A small GAN, trained from scratch.
Model: 2.91M parameters, generator widths [32, 64, 128, 128], discriminator arch resnet, discriminator activation silu, discriminator widths [48, 64, 96].
Training: 5500 steps, batches of 64.
Rows from block 6 of the discriminator of a small GAN, named by matrix and row number. Rows with one number belong to one channel. Each number is 128 + 32 x the weight over its row's rms, rounded and kept within 0 to 255. All counts start at 0. Numbers have three digits each. After the name is the row's rms in percent of the matrix's.
After each channel's rows are labels from the 100 images, of 14976, where the channel reaches its highest value: "responds to" is what is common among them; "patch colour" is the nearest of a few named colours to the mean colour under the peak. Only what is clearly more common there than usual is listed. The data: Sentinel-2 satellite tiles (TerraMesh). In brackets: how many of the 100.
# convs0: first 3x3 conv (discriminator.blocks.6.convs.0.weight, 64x64x3x3, each kernel summed), inputs 0-63
# convs1: second 3x3 conv (discriminator.blocks.6.convs.1.weight, 64x64x3x3, transposed, each kernel summed), outputs 0-63

convs0.5 075:137177106146147088064090111131131110091154089160127062139111145083171159133134074097122176082114142185174095106135148142148161088182153081092096121163146142122096070093143161123110172141113156
convs1.5 109:093129139210120148126066118140083156144133106177186177133139146152120110081101085186147159124167104190090119089173164130136163142102113119093111135049111130110168115135154090131108109146165099
responds to: snow or ice (87); main land cover: snow or ice (74)
patch colour: grey (88)

convs0.27 126:081113033098083101128097133127112129114134139181118104155161120107125126103117114137119121137127166132111163155148109149181146108135129106126169130129128164138116208128095176119065214216102142
convs1.27 107:091132109100092177108160157120123170114120098180115167131231156113098095128161132123164141132092046112104118103083162128118131096128120135150123133149113201114150104119138111139131128228095134
responds to: snow or ice (92); main land cover: snow or ice (90)
patch colour: white (89)

convs0.18 137:130125106130099091177106076113119137171166150126112121111146097121147135216128103077180137094113119039123229124139126092185128091089116135168132115139132125138144111115104108149140074100132087
convs1.18 106:111115136052111034170107126147121176117069161121132177114187092111182117137132135127223094123103143055116155113113155134108124141140133113135119128156105177104169104120104129121107114114157092
responds to: snow or ice (49); clouds (44); main land cover: snow or ice (37)
patch colour: pink (27)

convs0.36 066:217112124173088162140131102135092090136106164165116129135128092120144112157085121107226106139103112097092142116171130108162062112097108193148121129168139077148152132148115113072078141100126118
convs1.36 091:116177126145137105198123116109141069110128149145119094106064103140179127100160153163094097145149113082135161111089132119126091155166125115131132105111105036180124131037086120113121119178131088
responds to: snow or ice (86); main land cover: snow or ice (83)
patch colour: white (48)

convs0.12 071:129106096085126167088113110092135103160123101128119068083125085131195150109147097074129109103109078132112084117151108055073116136074111106074109130088104127143110106141112141225151123154104126
convs1.12 087:109101174121118150060150149144141131141126148096113177126138125145194111163107132153120100114135117163154045114125139160213113144148141147130116154178170087084095141135143153191053110124159080
responds to: snow or ice (81); main land cover: snow or ice (78)
patch colour: pink (55)

convs0.51 082:129130118151215116087111077134124153196102115149139109123143144131116124064120206123097131121118094170176148051136116146082127168157098083119125126167106135139101085096129197102126120113087102
convs1.51 088:146145122207128102110178134110113210195096156114136136147174176132079130093100154161181089151114145164139084158118161090115118135078132122128124177115123138125130115132086062178080115106113152
responds to: crops (74); main land cover: crops (48)
patch colour: black (39)