config.toml
discriminator_arch = "resnet"
model = "GAN"
dataset = "Sentinel-2 satellite tiles (TerraMesh)"
train_examples = 72500
image_size = 32
horizontal_flip = false
z_dim = 64
loss = "non_saturating"
generator_norm = "batchnorm"
generator_activation = "silu"
generator_channel_attention = "se"
generator_widths = [32, 64, 128, 128]
generator_blocks_per_level = 2
generator_block = "plain"
generator_attention = true
generator_upsampling = "pixel_shuffle"
discriminator_norm = "batchnorm"
discriminator_activation = "silu"
discriminator_depths = [3, 6, 3]
discriminator_kernel_size = 3
discriminator_stem = "single"
discriminator_avg_pool_shortcut = false
discriminator_widths = [48, 64, 96]
instance_noise = 0.1
consistency_weight = 3
init = "torch_default"
residual_init = "zero_last"
optimizer = "muon"
muon_scale = "original"
learning_rate = 0.0083
momentum = 0.5
nesterov = true
orthogonalizer = "newton_schulz_5"
adamw_lr_other_params = 0.0003
max_steps = 5500
batch_size = 64
epochs = 4.9
lr_schedule = "constant"
warmup_steps = 270
weight_decay = 0.01
adamw_weight_decay_other_params = 0
Rows from block 6 of the discriminator of a small GAN, named by matrix and row number. Rows with one number belong to one channel. Each number is 500 + 40 x the weight over its row's rms, rounded and kept within 0 to 999. All counts start at 0. Numbers have three digits each. After the name is the row's rms in percent of the matrix's.
After each channel's rows are labels from the 100 images, of 14976, where the channel reaches its highest value: "strongest on" is what is common among them; "peak at" is the part of the image that holds the peak. Only what is clearly more common there than usual is listed. The data: Sentinel-2 satellite tiles (TerraMesh). In brackets: how many of the 100.
# convs0: first 3x3 conv (discriminator.blocks.6.convs.0.weight, 64x64x3x3, each kernel summed), inputs 0-63
# convs1: second 3x3 conv (discriminator.blocks.6.convs.1.weight, 64x64x3x3, transposed, each kernel summed), outputs 0-63

convs0.53 090:457520478528525494413479541501499538430512416420540476517476506440523497499471464452487529484395509486503441523470479488522433526518479464544485468583489457525573515444504485430487444510532499
convs1.53 097:499451472511520516451545389529497570468472498508533488504414531530501525503488507508545520519552554470514512568506482498545496517481514447540518515345597531478479472519490508469523526494503467
strongest on: water (86); main land cover: water (68)
peak at: centre (34)

convs0.56 079:471576445428516525503531501507532471441443486511495505530526453446490553469430479517484464616482549471518504525481468489488421480537511474486507437485440505471467483555518447547519513440448571
convs1.56 084:511404484544510497528511503465490482504479509495497541495576438427529474442538482498512542555525531480435493579533477508487525528488518482537461497558481536544499528433457552607477491420468563
strongest on: snow or ice (67); main land cover: snow or ice (52)
peak at: bottom left (46); middle left (34)

convs0.28 088:436492495456456468616568516509503499466485473498497539477461386517515490474472536528489552433489423557464458568488482434467484501533511529536440513509487477462509484490524531483572464506489559
convs1.28 107:534438468461479497636552479486536477466516524463536487517429427543520460524551494456478486491472542579443459553520546546551494477493507467459506512423561481517468505521469507508492520465501557
strongest on: water (68); main land cover: water (34)
peak at: bottom left (31)

convs0.22 079:503485527463441532542449548479483500492549526530442503533434508473468512492485589485514562522490519511458502486440503443430453501580443483482524507510480655528506531562484477493509531503472515
convs1.22 067:504539456561454511536500537443496500471547398493468490506428477471489489559453455488440516486481451525480458474489457532526474450452561471482530468515497518579543498433503566474497455455539589
strongest on: snow or ice (87); main land cover: snow or ice (78)
peak at: bottom left (43); middle left (32)

convs0.7 143:491485482456460504467556524505488461461470485696506443504498511393511454471457486532517519457477543553492549481537499483473521473480507498499444465521462463491506459475470498514522539541482487
convs1.7 115:506493437474496526469407514520524469497532471663479528482479489483529488474519496514504497495520450565497598475482483530543518486508509539485461519447563433529485492481510486561416469537478523
strongest on: snow or ice (47); main land cover: snow or ice (44)
peak at: bottom left (58)

convs0.41 067:497475558496485451478493473551488464501427533482486512533425502451570536517514559476511540474430534462513499638483497548422506541450508482485564449493515507459469506500499445505457490577489505
convs1.41 092:477491534479511399464481516555507457529500573496487539531437478509515526453493430549530521480559467462521497547562526447539464562496534454488523548586408523489559495452508553534461498495481519
strongest on: snow or ice (68); main land cover: snow or ice (58); main land cover: water (30)
peak at: top right (36); top centre (34)

convs0.15 152:501492502482502508476519512491483445441533468476497448515550502480447410422498509546467476407397472482505537484475480458521505458504462482515518506468460626559527480550534485451450550519492489
convs1.15 098:506451487522522496508469496498462447501496452478510520497571510524457544507485467413495483483549522459552537512482516512461484514499493497519477477453569678558514572476490523481499428554466487
strongest on: snow or ice (65); main land cover: snow or ice (58); main land cover: water (27)
peak at: bottom centre (32)

convs0.17 128:552490523488488542553484514474470475480479460474516549475528501439440448446491466530504516539517472528485583472538553452453503528591510488407555477545546525418502491418466453440495483511501458
convs1.17 111:497525448529480492563520443511498501497507505486512425513573467470507465479497480501500483506453516472457600543420408534561494440457483500455484464380421547497536518469460497482502490521510496
strongest on: snow or ice (67); main land cover: snow or ice (62)
peak at: top right (42)

convs0.2 135:487448483425453454483512485482511478517559444494523515527442466428496457487467494489414493498431507546494419484593486519440455523489479475438480497493465563488465478529494495428451522534448432
convs1.2 110:490454467505559469505435520470540483515400486551472518480452502576480475512480479518499521532481457621498462556473481466599520499459507502480525524471534579507562499520486525480489424548463522
strongest on: snow or ice (85); main land cover: snow or ice (83)
peak at: middle left (42); bottom left (35)

convs0.45 067:509492479535487552516478479469498519461450553502516481520554513498537487480427652449546513551531511513517522491492460470426508559484564459591502435471482454479500496498498498502549445524471557
convs1.45 095:529563506485475483566512497504449584516514441540451474498510504503481488505477550561476465536631498515505433542512512545578505568476453513514521488539538510496583488469468567537531480511453530
strongest on: water (85); main land cover: water (59)
peak at: bottom centre (47); bottom left (26)

convs0.26 113:440483490468480434460490527461447426468453517472489479465492520463615444515458480529424498491537468455439531572454485473495450495479483479483481461530561533484432473475543432486458488528468458
convs1.26 095:524521544484523389525491494510535465504554544433505535518433520566600478511497528461518539543444524472492461559552573499469475528537517491513510481468503532486578509461451528453479476463461433
strongest on: water (66); main land cover: water (49)
peak at: centre (35)

convs0.25 067:524481512508525522437514478546566492523412430524472487503497417495501535490493507491512530525508562488492451475550436561586430496536467484480535436504454488532466484464379492435486494498502474
convs1.25 084:466492460521497457451456483478435558503587544533448515478427512462475504477488472584529505524490406447454532428468463543469498527425510454540510525505497572535468472474528545531527512505443511
strongest on: snow or ice (94); main land cover: snow or ice (86)
peak at: bottom left (39); middle left (37)

convs0.37 091:486544527458538569495432491457447427504459505483470413495531496485442509515481430529462490471497420522470515503472550444518475501519470558450435500462487465492505488476402477493514443506587466
convs1.37 088:482616500421433473520485529534528479526529467526470486454535481524490458521524523418488488507496524502493543562470438508543498450518512535502451515441517446496487495522499493514558597483614471
strongest on: water (66); main land cover: water (38)
peak at: top right (32)

convs0.13 135:489501455510551515465507602547478498510462514473509494429535528525413558353531487480533482523472555483497574503494483498471495508485533487441499482487479558492486527501533557482572490469466560
convs1.13 109:447507476605491617492548393514531506473508502486486507433598510497472506489436507517494519512509533477504498524540516453411501549512465496517484498518532489464528519436472436529476520434501509
strongest on: snow or ice (80); main land cover: snow or ice (68)
peak at: middle left (37); bottom left (27)

convs0.35 121:446501433495510440496492467521461494485458443480463443467431551499487488436519401543428508499505463509491528455535459463515487468554478454549484500485452484503426507516495527456439560581434516
convs1.35 113:511472487470487419441499515500546480543526506494507546448530464496456488460524479425456476562481543452472555475496538547488447516525497504500457472424561454477502513540506498507492412613448569
strongest on: snow or ice (93); main land cover: snow or ice (90)
peak at: top right (82)

convs0.3 087:493500495520470462457494415507467530509502503484472486470610578542455439457484476520462470521513485428452541468498457465455552526490502509452592561497559448524544463473500504504449583504497512
convs1.3 084:499464514476546480442495479532525487417503477539568536469635535463470567496484534451526507452509502442465566456596488513536457463524503520447488415515463485466516524501476517486466508495479521
strongest on: snow or ice (76); main land cover: snow or ice (70)
peak at: bottom right (88)

convs0.23 112:470499509458502464506504556471471523463498487494560501521500537480437508452470442504437426506479458476501503449489521458525501577576495510474502548438508483591573453537460476421469467458443428
convs1.23 097:505460493424492479450499521476509533464488496523474489505420531462455492492523462392513517528498533491447589476482501567528553355454513440512510535525485539537506489503509544467534554491499484
strongest on: bare ground (74); main land cover: bare ground (49)
peak at: bottom left (26)

convs0.39 061:459477454514501539415502484539462467482520575479474459544456564534452484493559456522460528515580530452491481491498440550538487524503480475509428445490481449479472475531465484493534415578515424
convs1.39 082:499550567468466499436422520530473502478472475454514520545496614538523473486497519488495540502496551503479497489520563524552499507518530456466493587543589392506471478499531550488516570461499489
strongest on: clouds (63)
peak at: bottom left (38); middle left (30)

convs0.14 089:438511545507519503502492473484528478548502499445546448564473456525528454494427509467529469563446533489569447521473554490519500496537454522451519494589580465504578483545431467507451488492454561
convs1.14 093:513524535501518458516506494500521487460441512445464530489466473517469502496549487533482504536529488423498457607522539507526499512516516472466497511430313450532502475435505546457511511502497508
strongest on: water (82); main land cover: water (55)
peak at: top left (43); bottom left (40)

convs0.55 074:454513519450450516526429479471461485540461451498469479514425489486470509461521532527491441493364470491467527487485503455466500502536588516430504517458431510480516479543526463472444533497557430
convs1.55 122:492560568506472588608519512507493449489496485494610453509435510536466502483503503462484455479525503464550561509478420467472511445465497525504485504465501503512475521505475520547462484520611452
strongest on: snow or ice (74); main land cover: snow or ice (65)
peak at: bottom right (31)

convs0.44 089:575551452478517477596484477474522500548479440446577472503503516490413534472502545493489440498516536493497491465492561511480485578496433512527508495540459538467481569496535459526555525520501600
convs1.44 106:518460493550474455650446530509506551506510525468517492507457415488439460531454579513474504494461462483468507530457464519526527482475487486489483516500564479474530463526521550469511515500472618
strongest on: snow or ice (96); main land cover: snow or ice (88)
peak at: middle left (34); top left (32)

convs0.62 086:569522467512470572507485421490467520491479449502484520512490497488461491484494514487478468569422459556473512531499594501486391530540517514445534569464487503489414430523459464494478442481463481
convs1.62 089:463510455527499507559492538471497492516522526553509425521496459531465506491469493447470494508455449525514486579427358502539527547504478499451487449490427524551599509519486537509529527486547532
strongest on: bare ground (87); main land cover: bare ground (67)
peak at: top centre (42); top left (29)

convs0.20 066:513451449427541485519475440461473480452470532484489453474465565490500537529472475539470430531524480525426454527489483551502470470489432486472475468430500459511421545441508456434427460553510466
convs1.20 094:463527567518472532489452538470550457528496447464595500516459532524526496484558491474473443466421505568508469510507465464560437567471528502483492518567536479498524490558481515485513481536617463
strongest on: snow or ice (77); main land cover: snow or ice (70)
peak at: bottom centre (43); bottom right (30)

convs0.16 076:456510499491528517511474473470494465430489508402555479543619546436449515436473481499424488545488465489471428500458498486418507484477473524481527510465449543497514494537572514514529560536532497
convs1.16 109:490490536523475468479461553512542510514504482500518439509641504505425505555536521480505567518505478518488444485505501519593470474503525486508500504540564616543543472515497477517522418442521498
strongest on: snow or ice (64); main land cover: snow or ice (51); main land cover: water (37)
peak at: bottom left (45)

convs0.31 124:488503531476522543450496493495500514545542494513494612440508475484607532595420567477515489521511455549505471484531482443485470474517488501578465481449492491486514427477493528501478421438509510
convs1.31 123:505494511560508472456533521474485546467471498454507391506502459544691529495520502526532445530504528473489444493478530502530511483512487482523480485499452467518519511510500421549508540438505517
strongest on: snow or ice (43); main land cover: water (43)
peak at: centre (34)

convs0.38 114:545524456425542501482490415485516449466498446497506524483480517486466461474507462476460515509526512513505382450500475492485505649516480530504497518548470485488463497406464487491503497546558555
convs1.38 105:457498452478434503487438543510452552491520484523502496479444520531438501501449504465493511490478534444408422513507557550511506462471492464522516449477589447482485465413492503474550501511553594
strongest on: water (78); main land cover: water (71)
peak at: bottom right (52)