From a checkpoint of a small GAN.
Data: trained on Sentinel-2 satellite tiles (TerraMesh), 72500 training examples, 4.9 epochs.
Rows from block 5 of the generator, named by matrix and row number. Each number is 128 + 32 x the weight over its row's rms, rounded and kept within 0 to 255. All counts start at 0. Numbers have three digits each. After the name is the row's rms in percent of the matrix's.
# conv: 3x3 conv (generator.decb.1.0.conv.weight, 64x64x3x3), inputs 0-9, a 3x3 kernel for each
conv.0 099:153151164142163145088193159107114104195093117127111138141076154085161071131128113114168118132123128145161105145162158163112145095109108131150125093111149136160127076080123079082061138087178102077112112125095096107123108154105160122141116124106150158110126096163048144182
conv.1 092:121095078184148090169183126117087084070149129156108092183132105124099152196091080176095152161069124142060132097124151162117093142136128097154112158144075137124092147172109182192152155176151102124139203107084132083068166173153071086125176137133113108132143121086111155148
conv.2 108:093166119113092152104070122136133144162223124130199117123122119106191091110104124127091133147130065153117081169125130087138157126110129084085127152166091084138160168057169147094122069154096110180169165131095127106097142127128102096119107143150107109099138130151148093116
conv.3 099:107151112170084111118167111114131133178132175142164194138099092133115104152156081137154073101150173173157127187188169079177087181096127155127184144195146130112114132095091113100140109091121148137128176111136127104141064107157125165116089124149167171114160122167176135103
conv.4 100:124104157131089078124136140177103191180199208154176119101094174147139076104177123108126135182116119118125083150111154122168145130151117166147117139131155108201081188113145182123187141054127211149085063147135115104161047124070138090167060105142104120121149196123090155100
conv.5 094:091135163139151153072142126135110149132160145095140144178157124147164097157125054114191182100148113118132141178148104152144180108161176106140126188096135158157169187135117126123152128148109145162133115127179092121107130131108131118109105082077098162129152139171130178192
conv.6 099:122126080119166161147129075159160075185172209135134109125141141124139122159089196130135127096182139108157159153087132123112135076107140168088167109131098118138133176119132129122129144146156090161067165098127109132127159131116133117127173157157153151129124116117129115109
conv.7 099:146135168149087129093107173097117094208128084137103091184139103088101182124120162147085122126133119146136122151089130166125159136074119088083127104144101098158114140114074064145144099178077065117100113128079137159158122147117093150095144150149118148159164146165116138124
conv.8 094:118094141119121106163118128161133133142110150071155180109137100080116122160131123115132139102175121158151162111193126149140159151131134152139113117175110096129134129149104118118182152186068097147156184135062097165172136118114157158141187053137131128096172113155148134136
conv.9 097:183139137121078070107136200142153056148127194172129165101123090124102198073130141131121105147126153092119144130170155127134115131123156077084141141111065143123181150138138130147137106140106138120164088050089138114106119121120166161154119080107112189148145153096099168173
conv.10 107:117133121094141179162122084075115168169052144179112194150155185173176169121078142196153176154106188121175152148098093127133140179097133174125114111151116117205110086108138157143132184126141119122096165074182166143074167118171122054134091148200140142103148122114135177099
conv.11 094:101163148108087111101128213076153185169145181136202124075101055102175133122129121151072123157085145087155157171191174134078133104126094126156115176095161102050094091125104123123112130146152131086117182118129143161110117126121091137134071072081133148113097191113155110109
conv.12 096:076103037074096061059096063102094134098154127170131169158112121155121100212125133156164101148119154149149182164078151136125142176101190152123125173098151145169095100132095149121122146106070173223145176201163075100164109118106090072102090093105179137145198091119172121109
conv.13 103:141168163125088136114111156048124192090138135080140112168084087141113152163144194147148100140158174127119103136200159145108117158091067144122080148111124082097162108139096155167167143077141099086166084101139072127125115123111126126115126179106150131113123171082150182143
conv.14 097:100144119088119130118155108110161116139212118165207127167108137118137150145135067140146121139148155161123089127082114078160166140135087111090118113110116134138093138125189092169105115156181106177130127115161134165126171144158154152184110098136134159147144147181151123080
conv.15 098:097121123104081097112146200176110176098143133093139119171112097198121104121074078147137123141153129139106104106162117147198106100151181105104149171162130157124141135095079146137098115186077151121149121171156137131150165092067159120172172144145103140128120187155137201178
conv.16 091:133094157107106114183085120211105134137094104118054164103121133141097106101089147164165104119160112176097150148164179109107180180134129163137116107120174192187141150101121139114103135104106142115065099153124101095107042090119148193194098087078126109084125101116095164143
conv.17 097:104106102074201174148171116053148158189042140080062103169131141087156048117167110101118188124131119121133141045156079122153081153084087124121120117116129120151140145162118099145077144133195133135122177130129131116151189165126092102111212160100133124171162148146119117157
conv.18 104:190106056121120120118086119135160109090077150087122128115106124126128137187132122242127214204140173172071142145097133121136161145114138174135091182154099190127120135089116138100105156133111147179128159206175055167107095108164108117095082132175113153102145157163142155132
conv.19 105:188157178129141149094121074181129093147135160173161088063129120213080142078137193132215143115126085125131148102154143125127122131126168083176140141155113125143142145156145104113098072158120140141096172112124110126164102135081136106117149115145140142152143142125107122138
conv.20 095:105158146107126083136132089127087079129118132127151100068154172091113126118087108167125199181143087134125109135128099154174142111145159152089174140146125151201138135193187168157108111111156129116123117116073150177100107165099150139062106151092157135139060103117099102116
conv.21 100:129144101141113133129109160086130134128151134160117095142134153115092156153127181112182164121155147106111179148141055172123096095147108090099135115156141107148123156149116122120162123117126169134203152119135140086108131174197128143172122147158122092151159159169168135106
conv.22 102:124136129137172152079133142165181152125103234105137054131148158135088154153103126165154156152109129152124162111128121125095115145110119099128101211136133164117142104080076142099127131128168155152112147171143138127135171174130098132125134161110199126158197098181196170143
conv.23 110:086167113114087109125122084077089168186178139119154083140097180158148157177137159126142127106121080132103140134163099125086087127143124126100158189172121139123157108078094126112153114110148160137073128121176134132115128146140107093160155104126170153131122110136132128150
conv.24 102:148171151088125130092093086155115156092162164135149124130139112087147100122162100133115121141236177156130181155144171132101097162112103125146164105163106146153170142152126148086189139120167133088095100140069139153103147132174072140090125159179129210113108123092130159126
conv.25 098:121113174188138139122164112084156105140142133117134153142121139155178122079210165083117089112065161139135142112123144096126174196170147162143180064063154147105118034099139097065078110128164116149136127163089134114088154120164137185157167101139157190132098186130140157161
conv.26 101:133127060140137135135138145101072143142147141087148146120126112195090167134114180145065123112175156107105133176146177135095182113102062105162141130083134147074189092127123085145144123155143109179153101190154133142135100130098080101125125109107089173207107146101123189120
conv.27 109:143132105099147104133080182153128139169204104105164071131117086127148181115201127061098143066143130066115112155088081108175165135128125115203132103141087129148139093203101131100142167112085145128152103194111176106145161140134220136132089123177141104178143149171168135141
conv.28 107:150131143104152101158050122147118134180150144075076074072092088055137108152122155162125134146126227129169159149179125116152169129159136128052108120157132136100141104171150172151163101135073127164117121165142124088133148126156146110128170135082052130165143072103086119082
conv.29 093:118141125126146114166110158113177104100138152153172158108086109063148087127110125098165101113151131116131135131154101105109123144123158163138150144072138173144140144094139171110144177150096088105118118156152141105122059128108078156126094134129120199205127155148153085095
conv.30 097:142141150142155137104135128134148124166075133111130069103158137158116121183129161158164125090177133117038159116130140069117099112155144087100131139137147137062095174118067134150119152102066113171124074141148063138165111088152156149154120128126143127127174098184123172139
conv.31 106:149090191139099089132137120121160119143121113099083039133168131121094167204146117118121073156098102132131115141114089144118112133163117111142117123085096089111138105098168096101098097160139103094108159099126046132138168177107128122152143059103097106163174150136122133135
conv.32 100:122086121093058108085140123102154143155066121135151100086066096125171171117116124118095128059136100107152090157129194143129090130141148091129126187158138077061217103112118134124159092161135129116104161156161067123080085121098123136095097152104117138103124183117144151142
conv.33 104:092116130113129068119167147184086123148107133099105105117180114126115152088127083105102152150106158070127109133128079081161115150125148062121120125162114135139160127120065139143171070130144141040154097128060168101202153147121154102144139154153110122113162117200093118158
conv.34 095:189170092138103131124117146093124182100129184084113047106052126094118105106150136160103141154167148124170125086065118135101163083185136090176110128132077159185082101148104081161157117179127098112124110160125146175069141101079193093152145129143121155110112142109094110120
conv.35 107:128155113127141078065117134095157156096142131116108111126090174106105127171130140128099190182089087147185155080196131114127142176115162162182108064089141165137118112067127141132088138093161163071152191207096184154096147175123151131169119126130097082167155097127179163167
conv.36 097:107118108087205137083082125136196163169163145111166166153135112149133116087104141197133088119121141129108122125103077157131164156117134157123140127096137130130119173123188134101131149070141075125101137197101099075113054169055086137080101139133148153115132159187166155182
conv.37 093:066064097158118114079114064180140136146220138147125158142111161169130135190116144098176082081179095132150155094123110115085128125145182145151135118098107173126109150157125121111081120240094127147138120095090160102144106081181107151133186137153180149129175066124121128186
conv.38 100:159117171056138157094154071125121132160133111081122147108094118121128148100106091156164117125131116165201122102119149121162099142107128149116080103171143140156123136123117200131120122156088128108151072153131130056073123130104108073157177112116148150154131162170164164093
conv.39 103:148112117156116177121139117126126182119132131125097104214125059171121096125108144133175116118157157123129140098111170131104127119159149033187099144113137084176131203192083141113103146097126207094126127155152100123107153139159136131183137099128142118181098118126181102094
conv.40 100:159130144141114125096120124133171166124097130131159131152161127173134136180123049143148131083162125126136157109105167147133126118143105131090090136157134152090195179178139095144117102125113099156118168147151117138101148115117107134148129126095128140133161129107110174094
conv.41 098:144121164098148150168096200111139121141099091176178147152098132162130186175100130123114128156124120133100151123109122114111094148152172183159146109155121113138110158167128078173131117173168158123108147152095158129095134101107150149112168178148086165190156136094165147202
conv.42 101:106120148118128139116094145096077182076082090112160135106141212073128117122109164143093111113154137098162121154151079126142122167117113133187152130094078153100145116171124189176097149138158118091157112073127166094169172119100160107098056099145072128099092152108109147110
conv.43 094:050106133148147145123149138178132152166116175155153147155144173120137174139100159105079170116077128117170175083062072127088114143133137087139101078115144108149157132182138117174152161131128136126131135124141160152169188083179154105082135082153192121111178178126114199175
conv.44 096:146137148175142157123144091180108136153118141168107209130125095148177153107173169060122138125121101104179123075170132109175170095135129135132170113106168126162121150126141107158184146133142085126123114082148148115162132177096197139117147190121161189132122136180147135111
conv.45 100:161091102153089141146132114077128139140175116149158092088138112161113164188152109112125110133161057112164120071140132097159114141096178126071146177106123112047135149132172129100134172117140150150124084124187079203093127119108136123125183107099091158116151153130158137135
conv.46 106:133116105085145148126117066104142105087156142106174124150155108146071168111095122088087132132170118139151118114097129138133129145147132068130127111095151168114138127097104149118133126067130115118134117127150162179141122134165125077073075118096115131122106156137153150152
conv.47 107:084221144184113128116130124147093157057101186143149132104092172096095104156122165089096104143064084092096099097106092126118149103161197135091103160137060154123088120109123141131109133097122111147189105087097107113145123112154123137087172144148161134151095132099128164117
conv.48 100:184143155084111088215082136075138081181117093177131146192125166154168157145171133150135165140070165124154152171106109126109111119127152142166189090135120172143142100121147130142131123104127128107085113154047136166077097107086066119119098064174146103115151182119167135176
conv.49 097:154083079107123093101135135086181110117044125118107121110155113121153138115096127134134139126101114147188112139164132102132081187112158141135155155107143172101165139087169073134132173100150161105143138169110120121093107147136145140103127127092115094072077120053066134104
conv.50 097:126129088126132172143060126165119073040113101109112150151107117076120165110105108148129104145132175099155142190108107180084143142116107142067177115129109074081104114114144200189181122111160119152113146174135182107080177130148121135133113123128201140140126096112159129119
conv.51 103:127151083163089038163083113144131155136143143114089127187191109139164117165135076132111114136172158080129147102113098133134157118138127184109137096179109112111123152130140131091126107144168192106140103102105115103111151107137142078094069032112103135161183170129182112122
conv.52 100:118149087107181103102118131105145132127145155168100231111162123154135142135151087164095121131177088140148171159079125145143134107140154088171125151105194129120139121088150102121123167152098152158100137135170124193117133114156135189098081140153155131105112152080104118161
conv.53 104:155089083160111144161157146132127173172053127103138128090151108162141119130127133143162168097114137136136207135131121146124098164123101153134196097171078101131159201161172142128134195123194165097164116145136148152139132145095062089152136117126102121157181141108176149184
conv.54 104:153133177106071103113123132100119092083142103126124153128117168177085129191083157101127076049171076095114083135055085119114149170147142176104166162128125125118099169170196118124108147181094137129086116129156149148099118143097069127122129114107153119202170170178147135107
conv.55 094:119102112171122121163181128097142125137127061077070130131140120098050132067122105183100138120084142105118147105117113137076144109066148168057126098124090119110106127077131101129146150155088134181129101102132114166172101083135111129119110105079113157080120134109154158104
conv.56 094:110154166100128063193121135106135132201107125129098163127123158155110120071168087149137146205101165100143181120080146129125126115165154196089097171147114129104102104154042137067081120116112134160106101201129092159102058120105144086029053082158102140108150132148088082114
conv.57 104:205152129113099084106098054105135130173173127112114178100137073166109125113110113143152167162151213135114121166129149152153092123115097110079099149110119152113120158169094113147109137184149120103107120151168104112121173134121118118137155088102146046152139095184163108163
conv.58 101:110061117199088133124118133152073171091102056131093137203112101146143170100107108128157111178103193129119138149128149123144072193173088071075106177103116124172139202141081051123172097132149126135146066146152158115104132117177137109110149095096169176101066120089145145123
conv.59 103:098081135116164133078145099162136123141143057198090183198131130151161105118111135081099128113133095179134146130120164165143137087141113144088099100063136100161145122124080116177133083108157170120164209164160126112077107200103123155151139144152130110115064115150080121103
conv.60 096:137099106130100107123139113095124090163190117111096097124085093115093093059110050147156095101104117135169124140164177086143091081080105118127125105089108109128118100136192135143127144170125153122076154144123126117088120064166127106156147098087173130137162081115096113173
conv.61 099:073113122053074134071133152124094102136147163136126147155111091186170110094121145156160109114087104120120135177178179089132101095125170130183151158158138109105079150116099180175146092118127131130119138149174158159144077114084083162145114123083118163136094143160157127135
conv.62 104:083104165112124131089090071116115130152080113148175080118133092162135198086083170083110136203174116101181091117181128135087155096132114124174113183133169088128136141125132141172162116119090133097140222130164125109144174144169129064095161126197130104061112103155065085073
conv.63 100:135069166133131133122085079121142132075099083091050148080129088185210159129120064148130159149092126184134151095146154142127062087119162149106124088148191139105133076096110162084132118122124147167123170169148139140085137118170112100094128149115179093120146127155106122182